config.yaml
model: "image captioner"
dataset: "photos of plants and fungi (iNaturalist)"
train_examples: 22605
image_size: 64
crop_scale_min: 0.5
horizontal_flip: true
translate: 0.06
tokenizer: "word"
vocab_size: 1482
encoder_arch: "densenet"
encoder_norm: "groupnorm"
encoder_activation: "relu"
encoder_weight_standardization: false
encoder_depths: [6, 12, 12]
encoder_kernel_size: 3
encoder_stem: "single"
encoder_growth_rate: 40
fusion: "cross_attention"
decoder_width: 128
decoder_layers: 8
decoder_norm: "layernorm"
decoder_norm_position: "sandwich"
decoder_activation: "geglu"
decoder_mlp_ratio: 2.67
decoder_head_dim: 16
decoder_fused_qkv: true
decoder_bias: "all"
decoder_qk_norm: true
decoder_parallel_block: false
decoder_inner_norm: false
decoder_positions: "sincos"
decoder_cross_attention_every: 1
decoder_tie_embeddings: false
init: "xavier_uniform"
optimizer: "adamw"
learning_rate: 0.0015
beta1: 0.9
beta2: 0.95
eps: 1e-08
max_grad_norm: 5.0
l1_shrink: 0.01
max_steps: 6200
batch_size: 64
epochs: 17.6
lr_schedule: "cosine"
final_lr_fraction: 0.01
warmup_steps: 120
weight_decay: 0.3
Rows from block 20 of the image encoder of a small image captioner, named by matrix and row number. Each number is 128 + 32 x the weight over its row's rms, rounded and kept within 0 to 255. All counts start at 0. Numbers have three digits each.
After each channel's rows are labels from the 100 images, of 14976, where the channel reaches its highest value: "place" is the part of the image that holds the peak. Only what is clearly more common there than usual is listed. The data: photos of plants and fungi (iNaturalist). In brackets: how many of the 100, against the usual share in percent.
# conv1: bottleneck pointwise conv (encoder.blocks.22.conv1.weight, 160x400x1x1), inputs 300-399

conv1.126:136114149157155147159132179132131138135169128155160135130149154128112138105122133112135082113115139155122128110134065136131087131072128116111125129140146042140126135131147148111140126110130127133100122137159116105065121150061138128136142135142130137151145122129147135148116150137142152181148127132146
place: centre (25 vs 6.2)

conv1.88:140126131124148133126129130131186145129141129132129170168132124095127147115111131117090144120190129157104124112167069147132107159103132113115122097172122105185143221124194159122130133136078126127129116127138136130128124169126140158142128130094159137159123105129137112149116142138181134134143128128135
place: centre (29 vs 6.2)

conv1.39:196157171133148166147204165215178195186138155149143191179156144162114125166137129127132117142111114162142141138117128162129150134145165148128150124152138141120089111143127131137079199149128215190180103094118137223253178126233124151119153089090144168088128124132128127114188128138127128105127137112128
place: centre (28 vs 6.2)

conv1.59:190126155127157136131135143147170133156144127145142164153131132145153127176143123111116124129165123128152206123118088134135125125145115158108128084148133161124127096098135128127104125113029116107130031112052130129129093120126064126119105071036124097109039093120073119000111095121087078035030088116018
place: centre (30 vs 6.2)

conv1.23:141047141131154140192129189134136136120208068212207133095134148129116138070115131111099052124110131154128131122134095104118120147000127129101108088144167013129122153126149171128131119124133141165131139138147125131138128139123129128127139135139129159160147148145148129111146130128123096175149118104089
place: top right (48 vs 14.1)

conv1.155:200129170127171158149129136144209156129169139144137177202153151126141186150107197126071113115207177198110114125207109149085096178116117097145108129178126111222132145202138160127110159150156191201142108139143134211195186148181143168128135105143135172149132128155168129158173127129164135140144128099164
place: centre (35 vs 6.2)

conv1.21:172115163167177166176146172150155160142191140167191150172151169151117180090076154090128071129107158145143148132154133130103134176038140108128128127130155000102118155137141179128151152168165164212153130141190136166175196150173133153142148172168143225159160185134186139159205174164149166192169148135166
place: top right (36 vs 14.1)

conv1.58:144104137096150123129105130121191126100128101134141170133121114135132149127118123069052102119136119134121142118128062173112124132114125165076109095164147130156125127102178141133116126128089127128126108093117187131139129137140059140133122109035174127110095110128114114079123112127127111087127126127115
place: centre (33 vs 6.2)

conv1.71:205128150108119199124160119202151161160126128119122154152175116131121133121126127117110135129141156128141183131136099128114128131127166125117126112121126170119134167136142130135127120122085109125113092132115145125099083128091125117128129110100169122127075082097131127105085114134130123091118126125126
place: centre (25 vs 6.2)

conv1.42:141109135129173135193138203129138132129197120209188140155135142147114164107110148127150133137113157154156153130171139132135131177075160128151126155127152061120106167166158183128134126144146143170154126134166144134168170131149153161130139133160146167142149151136152147139167165140145155155159137133142
place: top right (44 vs 14.1)

conv1.159:183137150125160152140157128150223145176125155130150196198152106122131131128116188052000102122149127182124126115164037154097105176103130105113109127143136107199121139194156143129050129160126160153179136145128132174208154134195170163123122113127110144157124128136120129125151128119130078085118128073128
place: centre (35 vs 6.2)

conv1.3:138119137129170134172139185138134133138180109166193134139135152139109155106128140120140135130110142139164156128150133128134126155115175127135124150107148077121107163178158165127117132139153137158139126145153146136156159138150143143128138128151139153132143153141150139137155160142145134144142136109136
place: top right (36 vs 14.1)

conv1.5:129087129124161125209130176116104111129173079198199100111126137138114146109131140128147132143114147141146173128143137128134128166127155129141124148119164079125120199179166174137134130134136139136134116131142143130135137130151134137126136128138129149129136140137138136132154144141131135141141135117137
place: top right (46 vs 14.1)

conv1.149:175128128086142132141120130127178130115128134132129154154138153108129197109092173064030064108132122156119122126189068165098119198087129109097125027131124119174093155139170140109083142138131141158134136115131148141175130139170129157131132126117138143124123133143143105094150124128147112135135132128130
place: centre (42 vs 6.2)

conv1.143:189040130035157135128095131136140086089119057138131137092131154149123161114124168099082154118134145123186193130167119142127126158109143126111119130205133158164131186134172172129144130145143139157131129128155207137142143160137139150151144150126223183130137150122143110151152128166161148185155187151171
place: centre (41 vs 6.2)

conv1.62:214131158109123183126160125201151127168122163123125141139143123161116132123129127119099145130142171128181165165134109126115131133124158127125127129122126167121139174133145133138129132126098122126093080130091172126120072128122127125128131095092176116125089087094126111108107109135140125091128127132134
place: centre (26 vs 6.2)

conv1.66:133080133127144131153129171132107117129184085170144112078127132146108138059122116114136107133104132125134150127130102111126101143072145127124114131108156034100112137135149163128118136146139140149133125110151144135132151138128139148143143133136160150137144137128152123131151145141153145163152139119142
place: top right (32 vs 14.1)

conv1.100:236192157127158201141250136240248199222131255141151234243194124163127104146166108135150161130133172178161159152121143167128130128136168124187145165121135120108098108188127132120088133132123175136156104110109140174162143131180133141128134098088139135124094093122128141091138127138137101103098132106132
place: centre (26 vs 6.2)

conv1.27:143148139185133142130137163128171160130162155131131151173140157145124177113092165098075006117118104163126125122168046129095089160067106103115126091146139037127130125107156163135135124130150143154127134152156126123130128137132152171130126128169122157154139165177166128161159169140135159175139131138138
place: centre (38 vs 6.2)

conv1.135:189135128127137134122162124163192176151119181128122173182139092107127143129127157081064122126128124154122096121148027154109083153108135120113123082147128141136104136127129126118086108128055115108129128123058136127126120119122138129110114108087132110136095093129082094103111117108119099077077110061057
place: centre (38 vs 6.2)

conv1.97:138068143136141135154134150138113129135155072184171130081139161142115126127131131121156100119141145134151145128131122132137127134100141124122128137132147074125132131136127144128127138139140133130127128134163140123115124181104137150164153152153145141149142140147142133150113151173155150155138149142141
place: top right (40 vs 14.1)

conv1.103:144228143146129148128245128229156170236128255128128201211140128162105100147137106127151140137106127157157156156109127189125126119134173129164170156125138134105082080177123126129100121111087128123138108113081164143136125133132093153131137103101161111129064084109078120074123117137130114075090132130135
place: centre (26 vs 6.2)

conv1.16:140058134111129144146124127129139135123119090128128133132132144111128142113132178062092157119143174152111110109145114123120123175103126134127124146097190095160113167248171155125098129155128150160148130086131134146197191134207114213127133124116135135138135125127126132127146129142142120135130138105133
place: centre (28 vs 6.2)

conv1.70:208128144127113159113155121137148134158104129109112152147168115169111128111124117111109139122127161126172205125125093126115118127123133128121114127177125127119125142131138118135123131128031090084119084137108155106097076130087128128130133092102165128126088082122128126105064114138140125098124133124124
place: centre (25 vs 6.2)

conv1.144:138126149181178149169137212133137162137213135195177128141139152130122126109129128128129096113118139129128133121127114099122106128059117128129114128144153070123126127135128129124145124133138120128131133143157151118108118138085145123128141139149146149155170137136154151131133145135132145195153125136131
place: top right (33 vs 14.1)

conv1.142:153255133127133153117217120219181176213120249124116210237150122150113125181127133088130158147104154158166152174121100194118119136154162131135184147122145170112067112188131126128076120105098128113136079129056153136134128127134130153126128101124136085132090124159071145077120135117133102056060130085110
place: centre (28 vs 6.2)

conv1.95:189114132109141135129131135130138137130126121134134163139134144074076134086108144067074147098129121189074057115153077212112119158084133123140103133176151100178096181146151167134123128128132133136122131103134173131131129142132123188134135132096147128126113105134127059135131117132143126132132131119138
place: centre (26 vs 6.2)

conv1.140:190085142050142130127111129144138106105128120133139136127130122142064168077114172077039114115091152124161208136163120151103109159063143128102125101143160110138113164145169158161132137153152160171131128109151187156180155145170133151151171136117212165130131137125149090130160124174161147158154205145151
place: centre (40 vs 6.2); top centre (26 vs 9.4)