{"encoder_arch": "densenet", "model": "image captioner", "dataset": "photos of plants and fungi (iNaturalist)", "train_examples": 22605, "image_size": 64, "crop_scale_min": 0.5, "horizontal_flip": true, "translate": 0.06, "tokenizer": "word", "vocab_size": 1482, "encoder_norm": "groupnorm", "encoder_activation": "relu", "encoder_weight_standardization": false, "encoder_depths": [6, 12, 12], "encoder_kernel_size": 3, "encoder_stem": "single", "encoder_growth_rate": 40, "fusion": "cross_attention", "decoder_width": 128, "decoder_layers": 8, "decoder_norm": "layernorm", "decoder_norm_position": "sandwich", "decoder_activation": "geglu", "decoder_mlp_ratio": 2.67, "decoder_head_dim": 16, "decoder_fused_qkv": true, "decoder_bias": "all", "decoder_qk_norm": true, "decoder_parallel_block": false, "decoder_inner_norm": false, "decoder_positions": "sincos", "decoder_cross_attention_every": 1, "decoder_tie_embeddings": false, "init": "xavier_uniform", "optimizer": "adamw", "lr": 0.0015, "beta1": 0.9, "beta2": 0.95, "eps": 1e-08, "grad_clip": 5.0, "l1_shrink": 0.01, "steps": 6200, "batch_size": 64, "epochs": 17.6, "lr_schedule": "cosine", "final_lr_fraction": 0.01, "warmup_steps": 120, "weight_decay": 0.3}
Rows from block 8 of the image encoder of a small image captioner, named by matrix and row number. Each number is 50 + 10 x the weight over its row's rms, rounded and kept within 0 to 99. All counts start at 0.
After each channel's rows are labels from the 100 images, of 14976, where the channel reaches its highest value: "responds to" is what is common among them; "patch colour" is the nearest of a few named colours to the mean colour under the peak. Only what is clearly more common there than usual is listed. The data: photos of plants and fungi (iNaturalist).
# conv1: bottleneck pointwise conv (encoder.blocks.9.conv1.weight, 160x240x1x1), inputs 120-239

conv1.114:47 56 50 52 46 33 51 47 59 49 72 48 49 46 52 50 46 41 53 46 35 67 46 50 49 50 63 49 50 47 47 58 52 63 51 53 62 50 53 48 49 63 51 54 44 40 36 51 54 37 55 58 52 38 58 40 60 50 51 49 64 54 37 39 64 52 47 40 50 35 49 63 63 39 57 40 63 57 42 38 62 50 50 71 50 68 64 51 62 31 44 40 58 28 70 48 44 51 43 58 62 55 36 41 59 72 64 36 58 55 60 57 71 65 67 32 69 36 58 27
responds to: order Asterales; family: Asteraceae
patch colour: yellow

conv1.67:48 70 43 47 49 35 44 41 47 55 60 38 52 46 42 44 38 48 42 61 57 77 52 39 49 45 47 43 42 44 37 49 44 52 45 43 44 41 49 40 38 44 43 24 48 50 49 48 45 41 43 53 56 50 50 45 49 64 48 37 41 44 43 49 52 44 53 36 48 50 45 47 45 46 49 45 50 57 44 45 44 45 47 42 38 55 48 34 46 40 45 46 50 45 44 59 44 44 32 44 45 45 41 40 46 45 50 30 46 58 47 46 45 46 47 47 44 48 52 45
responds to: order Caryophyllales; family: Cactaceae; text has "cactus"
patch colour: black

conv1.45:49 49 49 48 46 37 50 49 48 42 72 50 49 50 50 50 40 43 47 49 36 55 42 48 53 48 59 49 44 37 50 65 45 58 51 50 55 52 48 51 56 63 47 50 41 47 49 52 52 45 60 56 50 48 50 46 54 63 58 57 70 57 49 41 58 55 46 41 58 38 57 53 58 34 56 49 54 61 45 46 67 52 50 66 63 64 70 54 66 39 51 42 69 41 69 47 47 54 47 60 63 66 47 48 59 76 63 43 62 50 60 57 80 64 65 46 73 43 63 42
responds to: order Asterales; family: Asteraceae
patch colour: yellow

conv1.85:49 51 49 50 38 38 50 48 58 57 82 50 45 50 50 50 44 39 52 50 39 48 38 49 50 48 60 50 37 42 52 47 45 51 48 51 54 51 58 50 49 63 50 56 50 44 41 53 53 42 63 56 46 37 44 44 52 56 54 53 63 54 47 38 56 49 43 41 53 36 56 49 56 36 53 42 59 55 43 40 56 51 50 65 57 57 56 50 55 38 47 39 61 35 62 50 43 54 41 60 56 56 44 46 65 71 64 38 57 49 61 62 66 64 63 41 75 30 53 30
responds to: order Asterales; family: Asteraceae
patch colour: yellow

conv1.24:56 36 46 44 51 46 43 52 42 28 50 44 51 42 46 42 49 46 32 45 45 51 39 56 32 46 45 47 41 51 51 51 29 47 47 44 47 50 37 48 52 49 47 48 51 55 50 54 55 50 51 50 66 50 55 50 57 56 51 51 59 48 50 60 53 54 73 52 56 60 51 54 56 72 55 57 51 54 50 52 50 56 56 61 50 51 54 58 51 54 45 51 51 55 51 56 50 62 60 51 49 39 47 52 41 46 37 50 50 54 52 51 48 49 45 50 49 58 51 50
responds to: order Caryophyllales; family: Cactaceae; text has "cactus"
patch colour: grey

conv1.132:46 56 50 50 48 48 50 42 63 47 76 50 48 51 50 50 41 42 49 49 37 63 42 49 52 48 68 50 45 43 47 56 47 61 50 51 57 50 49 50 49 64 47 55 46 48 46 50 55 45 60 55 52 49 52 46 50 55 53 48 66 56 49 39 58 53 46 41 51 36 62 57 58 39 53 45 58 54 46 47 62 49 48 65 65 74 70 55 73 27 52 45 60 32 77 46 47 51 46 64 69 61 41 47 63 76 66 43 63 49 58 60 69 68 70 45 67 34 66 42
responds to: order Asterales; family: Asteraceae
patch colour: yellow

conv1.47:61 62 50 52 48 48 57 44 54 55 51 59 53 62 63 41 77 44 50 73 51 65 51 50 49 48 50 61 49 55 48 44 49 55 51 61 48 49 50 50 44 49 46 42 49 63 61 56 41 52 43 52 52 63 51 60 60 64 47 36 48 47 58 61 57 43 74 54 50 58 47 47 45 61 45 61 47 56 68 58 50 50 54 54 48 54 50 44 54 57 54 59 54 55 58 54 56 48 57 53 53 54 56 62 51 51 50 63 52 59 61 51 51 47 52 59 48 57 55 55
responds to: order Caryophyllales; family: Cactaceae
patch colour: black

conv1.81:50 60 49 52 47 48 45 49 43 48 52 53 55 53 56 24 49 40 49 53 40 65 35 43 44 45 42 55 37 51 47 56 64 52 54 55 57 53 56 50 56 46 60 51 46 41 44 34 50 43 44 46 57 38 54 50 37 32 53 46 39 43 41 46 39 49 51 46 50 45 43 49 53 43 49 42 49 50 43 48 50 56 55 45 46 37 49 62 47 52 47 49 43 42 53 55 50 52 49 40 45 41 42 51 38 50 51 47 50 57 48 50 52 47 43 50 51 42 45 44
responds to: order Caryophyllales
patch colour: black

conv1.26:62 52 50 47 63 62 43 50 66 34 63 44 75 46 45 35 55 54 39 47 55 75 54 51 48 63 58 45 42 47 56 44 45 51 52 50 49 58 43 55 47 47 47 45 50 62 65 63 55 61 59 53 61 64 52 67 63 68 56 52 65 57 58 60 65 60 60 62 65 65 58 54 55 64 59 63 61 68 63 65 57 63 63 57 56 63 53 49 59 64 63 69 63 58 54 65 63 52 65 53 54 48 64 65 56 53 51 66 59 69 58 56 56 52 52 64 52 77 57 62
responds to: order Asterales; family: Asteraceae
patch colour: yellow; orange

conv1.6:48 60 52 45 49 50 53 43 40 50 46 65 50 52 60 37 73 39 62 60 32 51 48 52 46 46 41 61 43 60 42 54 61 53 58 54 49 53 50 52 51 46 48 49 45 48 42 51 44 45 54 46 65 40 60 44 49 43 50 48 54 52 43 42 55 49 53 43 48 48 49 61 63 50 54 49 49 53 48 49 44 55 51 48 51 50 48 63 50 52 51 50 50 50 64 50 51 62 49 50 51 49 49 53 50 61 50 49 48 54 49 49 62 55 50 49 53 51 49 48
responds to: order Caryophyllales; family: Cactaceae; text has "cactus"
patch colour: black

conv1.4:52 53 47 49 50 47 50 46 60 41 76 49 54 50 49 52 31 49 43 49 48 68 49 46 55 50 74 48 46 33 49 56 40 59 48 48 50 53 47 52 47 51 47 51 44 50 50 50 53 48 54 60 44 50 49 50 63 65 59 50 68 62 50 50 64 51 50 48 62 49 57 59 58 47 55 50 56 50 50 50 57 47 44 62 54 59 76 53 60 45 42 50 68 47 75 50 48 55 49 71 70 67 46 50 57 71 70 48 62 45 68 56 66 65 76 46 72 38 60 48
responds to: order Asterales; family: Asteraceae
patch colour: yellow

conv1.91:50 71 51 56 50 44 52 40 40 58 51 58 51 55 57 25 73 33 67 58 46 58 39 50 51 44 42 62 50 69 44 54 59 50 55 51 56 52 55 50 57 50 59 58 49 47 48 46 50 44 56 46 71 47 62 42 44 45 40 45 47 50 44 49 53 51 53 40 46 51 48 53 59 54 51 47 50 50 46 50 43 59 59 45 52 47 48 68 49 56 50 48 45 47 58 59 50 58 46 40 36 48 36 42 37 52 50 50 45 62 37 49 53 53 47 34 38 47 48 46
responds to: order Caryophyllales; family: Cactaceae
patch colour: black

conv1.62:44 33 50 41 44 44 41 47 45 35 47 48 39 40 42 32 37 45 31 35 44 39 38 50 43 45 45 44 37 35 50 44 44 43 50 46 38 48 36 49 51 49 51 48 51 42 46 41 42 47 43 44 42 44 46 44 38 38 45 44 46 47 44 45 43 48 45 44 48 44 49 46 46 44 50 46 48 48 46 46 47 47 42 47 43 50 51 51 47 48 45 48 43 45 46 44 45 51 45 43 45 45 44 44 44 43 46 45 46 44 48 41 41 44 45 46 46 45 44 44
responds to: class: Liliopsida; order Asparagales; family: Asparagaceae
patch colour: grey