Weights of a small image captioner: 6200 steps.
Rows from block 19 of the image encoder of a small image captioner, named by matrix and row number. Each number is 50 + 12 x the weight over its row's rms, rounded and kept within 0 to 99. All counts start at 0.
After each channel's rows are labels from the 100 images, of 14976, where the channel reaches its highest value: "patch colour" is the nearest of a few named colours to the mean colour under the peak. Only what is clearly more common there than usual is listed. The data: photos of plants and fungi (iNaturalist). In brackets: how many of the 100, against the usual share in percent.
# conv1: bottleneck pointwise conv (encoder.blocks.21.conv1.weight, 160x360x1x1), inputs 135-179

conv1.88:51 39 60 47 50 42 47 51 52 52 37 40 58 47 47 54 58 59 50 50 40 49 40 53 55 53 36 51 36 46 35 53 50 53 48 36 57 53 50 52 42 52 41 51 46
patch colour: brown (75 vs 35.9)

conv1.112:61 39 21 42 50 29 49 51 57 52 54 44 48 47 61 42 45 61 63 55 50 56 52 68 52 50 55 65 48 50 46 52 62 42 55 50 62 50 49 58 53 50 51 52 43
patch colour: yellow (62 vs 0.4)

conv1.110:63 34 31 26 53 31 58 47 47 25 76 50 35 32 63 50 42 47 33 35 50 66 56 73 47 45 78 66 27 55 58 50 70 50 74 49 75 50 51 71 61 47 30 50 17
patch colour: yellow (48 vs 0.4); orange (25 vs 0.3)

conv1.48:51 25 49 34 45 29 53 59 52 40 52 39 58 37 63 49 57 50 56 43 46 54 45 56 58 55 53 53 28 45 50 57 53 51 53 49 56 51 52 62 50 64 31 54 33
patch colour: pink (58 vs 3.8)

conv1.141:20 52 33 70 44 55 39 55 83 54 47 50 41 49 33 79 41 40 81 57 54 31 50 06 50 49 50 15 54 50 55 45 21 78 39 51 12 72 32 32 45 57 58 45 50
patch colour: grey (79 vs 48.6)

conv1.7:41 47 35 47 51 55 50 50 59 50 59 47 31 45 50 46 49 39 57 47 46 48 54 43 47 47 59 33 49 52 53 49 37 46 51 51 46 40 53 50 58 50 53 45 48
patch colour: grey (79 vs 48.6)

conv1.6:54 32 47 27 52 30 51 58 50 38 55 47 52 30 57 46 58 46 52 40 50 58 53 60 61 50 60 55 36 52 51 65 57 45 54 50 57 42 51 57 53 59 35 61 37
patch colour: pink (86 vs 3.8)

conv1.2:59 41 47 30 52 44 51 60 56 38 60 49 52 44 57 50 59 50 59 46 50 60 52 56 61 53 61 60 47 52 51 61 60 46 55 51 63 47 52 60 54 60 49 60 45
patch colour: pink (82 vs 3.8)

conv1.82:29 55 49 64 51 62 47 64 99 56 50 58 45 55 39 64 42 47 81 57 64 39 53 29 58 51 51 37 62 58 62 48 39 59 47 66 42 63 49 40 53 68 61 40 52
patch colour: grey (77 vs 48.6)

conv1.128:54 32 50 37 40 30 50 69 44 49 50 30 58 53 65 44 69 61 34 48 32 53 41 74 61 57 50 63 31 48 47 58 70 51 51 33 83 52 49 67 49 70 39 57 35
patch colour: pink (27 vs 3.8)

conv1.63:26 50 41 60 39 51 28 65 77 46 46 53 50 44 48 61 43 64 86 50 54 28 47 39 51 53 47 43 54 52 59 50 41 57 41 59 44 67 24 49 46 72 56 41 43
patch colour: grey (86 vs 48.6)

conv1.156:51 38 51 36 45 56 56 77 46 39 52 50 54 42 70 37 79 50 57 49 41 50 49 68 66 60 52 65 52 53 52 77 57 40 51 47 60 50 60 57 52 82 50 55 40
patch colour: pink (33 vs 3.8)

conv1.75:50 48 79 55 31 52 47 48 93 79 43 38 48 95 56 54 50 51 51 68 42 46 39 51 50 50 46 37 49 44 52 49 50 52 46 43 51 51 41 50 45 61 68 50 49
patch colour: brown (60 vs 35.9)

conv1.25:33 53 42 69 52 54 49 79 99 52 52 53 50 51 45 78 49 50 79 54 58 39 54 33 64 59 55 34 61 55 63 58 34 61 50 72 42 66 45 43 53 79 56 51 50
patch colour: grey (86 vs 48.6)

conv1.33:30 50 48 51 50 62 36 82 99 50 58 61 54 50 48 64 53 49 80 51 58 37 52 43 72 65 54 37 51 56 61 72 39 65 45 63 46 68 32 46 55 85 56 58 45
patch colour: grey (80 vs 48.6)

conv1.147:04 46 45 57 49 50 32 50 72 52 41 47 27 49 23 67 36 32 62 57 50 18 48 08 45 49 51 03 50 50 51 37 12 56 37 52 25 59 17 28 47 54 56 13 47
patch colour: yellow (37 vs 0.4)

conv1.9:16 51 28 68 48 50 43 72 73 50 53 44 51 53 48 69 61 47 82 61 34 34 39 31 59 55 46 31 50 38 51 50 34 84 47 51 34 75 44 41 54 68 55 47 38
patch colour: grey (76 vs 48.6)

conv1.52:53 30 50 33 41 31 57 61 39 39 57 49 51 40 63 38 60 53 57 42 38 53 50 75 71 56 57 52 30 50 63 71 63 49 53 51 61 50 56 60 54 73 41 54 31
patch colour: pink (29 vs 3.8)

conv1.66:26 39 45 68 51 56 45 52 89 57 34 49 50 48 36 58 47 34 70 59 45 27 44 33 49 50 34 24 57 49 53 48 35 62 39 49 49 56 32 48 52 52 50 40 34
patch colour: black (33 vs 3.6)

conv1.53:54 25 51 32 45 29 57 58 54 34 56 48 54 42 60 51 60 50 55 48 41 53 51 58 56 54 54 53 31 51 51 60 57 52 55 50 59 52 58 60 54 58 33 55 28
patch colour: pink (64 vs 3.8)

conv1.159:20 50 34 75 46 50 46 75 79 60 39 50 54 50 45 60 61 49 74 58 49 32 49 31 70 81 50 29 50 43 50 53 29 69 33 50 25 89 39 36 50 93 56 51 48
patch colour: green (32 vs 6.1)

conv1.22:48 36 63 40 47 37 49 53 57 49 42 36 63 44 49 53 59 63 52 49 37 49 42 53 54 54 45 49 33 44 41 58 50 51 49 34 61 58 48 55 46 52 37 54 41
patch colour: brown (70 vs 35.9)

conv1.73:44 51 50 57 43 50 55 85 63 51 52 55 77 52 48 59 71 66 67 56 47 45 50 45 84 91 50 53 54 47 51 73 44 62 50 51 47 95 51 47 52 80 56 72 47
patch colour: green (37 vs 6.1)

conv1.44:54 19 50 40 46 35 56 53 46 47 57 37 50 50 59 49 56 51 59 38 45 52 48 60 53 54 55 51 26 42 52 65 55 52 53 47 61 49 61 58 55 58 42 59 38
patch colour: pink (38 vs 3.8)

conv1.17:51 37 49 39 45 40 52 59 48 44 51 46 49 41 54 45 59 41 51 45 47 51 47 52 62 52 52 52 38 46 50 59 55 43 53 50 61 36 53 54 51 56 37 59 39
patch colour: pink (77 vs 3.8)

conv1.72:49 33 59 36 43 34 50 60 57 49 37 38 60 45 49 51 67 56 56 46 35 47 37 52 57 52 39 51 30 38 31 61 50 53 48 30 58 51 46 54 34 58 34 56 36
patch colour: brown (65 vs 35.9)

conv1.24:49 51 46 58 50 50 55 99 73 54 54 52 64 53 57 65 68 66 56 67 50 51 50 55 77 90 53 48 50 52 53 82 51 66 54 51 51 98 55 51 54 88 67 61 44
patch colour: green (41 vs 6.1)

conv1.111:58 23 30 41 52 21 51 49 41 31 59 41 40 45 55 46 40 51 47 41 48 62 53 55 50 48 58 71 34 50 46 52 56 44 57 49 53 47 52 58 55 35 30 52 27
patch colour: yellow (65 vs 0.4)

conv1.10:52 39 49 33 54 40 50 64 51 30 54 44 55 37 57 49 59 48 51 35 51 54 52 55 65 56 58 56 41 53 50 62 56 49 55 51 61 50 51 62 52 61 40 56 38
patch colour: pink (85 vs 3.8)

conv1.19:40 54 37 50 44 52 55 74 69 54 57 52 56 53 56 61 53 52 75 64 52 32 46 45 59 56 56 41 50 50 48 56 43 68 52 46 47 67 30 49 48 84 58 59 45
patch colour: green (25 vs 6.1)

conv1.1:52 37 48 34 54 46 50 62 52 40 55 52 51 39 54 49 60 45 53 41 51 55 54 52 64 53 60 51 38 53 51 59 53 49 56 52 59 46 50 62 57 62 40 54 39
patch colour: pink (69 vs 3.8)

conv1.40:52 19 47 29 49 34 57 66 49 36 56 50 60 40 59 46 62 48 56 41 50 52 52 62 68 59 54 51 32 50 52 65 56 52 56 50 62 51 58 59 52 62 38 65 22
patch colour: pink (56 vs 3.8)

conv1.68:35 47 51 57 34 61 28 65 99 66 41 55 88 53 31 69 48 50 60 59 49 38 38 40 70 61 46 47 52 43 51 55 44 53 44 50 46 65 29 49 44 69 59 56 50
patch colour: black (26 vs 3.6)

conv1.15:50 41 51 36 46 45 53 66 44 31 51 46 51 52 58 50 65 49 53 49 47 53 48 74 63 60 52 50 46 48 54 55 63 51 54 49 72 51 49 60 50 75 38 49 40
patch colour: pink (38 vs 3.8)

conv1.116:71 31 49 34 51 34 63 47 53 50 71 49 50 47 79 44 45 60 49 52 49 71 52 93 51 45 72 61 40 51 55 61 72 42 67 47 73 33 57 67 59 46 25 51 33
patch colour: pink (28 vs 3.8)

conv1.102:67 18 33 37 51 28 61 44 53 31 68 49 42 30 72 40 39 64 41 31 49 71 51 78 47 42 67 62 26 50 49 48 71 39 64 48 79 48 54 80 63 46 32 50 27
patch colour: pink (32 vs 3.8)

conv1.21:20 54 34 72 52 52 40 75 93 51 50 52 41 51 35 75 41 47 73 57 53 26 52 37 58 52 51 38 54 52 55 64 25 79 40 56 40 65 25 43 51 73 73 55 47
patch colour: grey (83 vs 48.6)

conv1.131:36 50 25 67 33 43 24 57 99 66 29 34 50 50 32 71 50 46 54 62 37 33 34 43 52 56 28 41 49 36 64 53 41 55 37 46 50 59 20 35 34 55 70 49 42
patch colour: black (33 vs 3.6)

conv1.126:30 48 43 62 39 52 28 55 80 50 47 54 50 44 49 65 48 48 69 51 56 28 44 43 53 50 42 42 54 53 60 51 40 59 38 58 49 64 19 50 52 62 57 43 48
patch colour: grey (85 vs 48.6)

conv1.103:75 18 51 22 52 24 58 46 56 43 59 48 38 32 68 45 40 58 43 50 48 65 60 84 50 44 66 65 36 51 50 50 77 39 67 48 85 48 50 67 56 47 34 50 30
patch colour: pink (30 vs 3.8)

conv1.154:16 49 41 68 38 50 39 50 80 50 52 45 26 48 31 65 34 33 74 55 50 25 51 21 47 49 52 13 50 51 57 45 18 68 35 57 21 60 21 31 50 54 51 36 45
patch colour: yellow (48 vs 0.4)

conv1.32:25 53 47 63 48 51 29 89 99 52 46 51 46 45 44 71 49 48 79 55 55 34 54 35 71 68 50 35 52 53 58 62 37 62 45 60 43 79 33 44 51 83 56 54 53
patch colour: grey (88 vs 48.6)

conv1.100:67 34 43 38 49 26 60 50 50 41 54 42 49 39 72 52 54 56 35 43 43 62 43 66 45 50 57 79 44 46 54 54 68 48 58 47 72 46 51 66 51 50 39 50 36
patch colour: yellow (34 vs 0.4)

conv1.144:52 30 43 40 47 29 55 70 50 39 53 48 59 31 59 51 66 50 56 39 50 53 50 58 78 58 53 59 32 52 53 67 53 52 58 52 56 52 57 64 54 64 43 71 30
patch colour: pink (44 vs 3.8)

conv1.101:73 22 22 32 54 19 55 50 52 35 58 48 35 25 68 51 42 52 46 42 51 62 54 64 53 50 62 77 38 53 47 57 74 44 59 50 66 50 51 74 66 48 36 68 33
patch colour: yellow (64 vs 0.4)

conv1.137:43 51 49 53 45 50 54 80 66 55 54 52 77 50 54 52 64 53 62 61 50 47 43 51 68 81 53 49 53 53 52 69 50 52 50 51 52 96 49 50 51 95 58 68 45
patch colour: green (28 vs 6.1)

conv1.145:51 28 47 35 44 35 55 70 48 36 52 42 68 37 57 49 70 51 53 46 35 51 45 61 73 61 52 53 31 48 50 72 58 50 52 49 60 53 56 59 51 70 41 61 30
patch colour: pink (42 vs 3.8)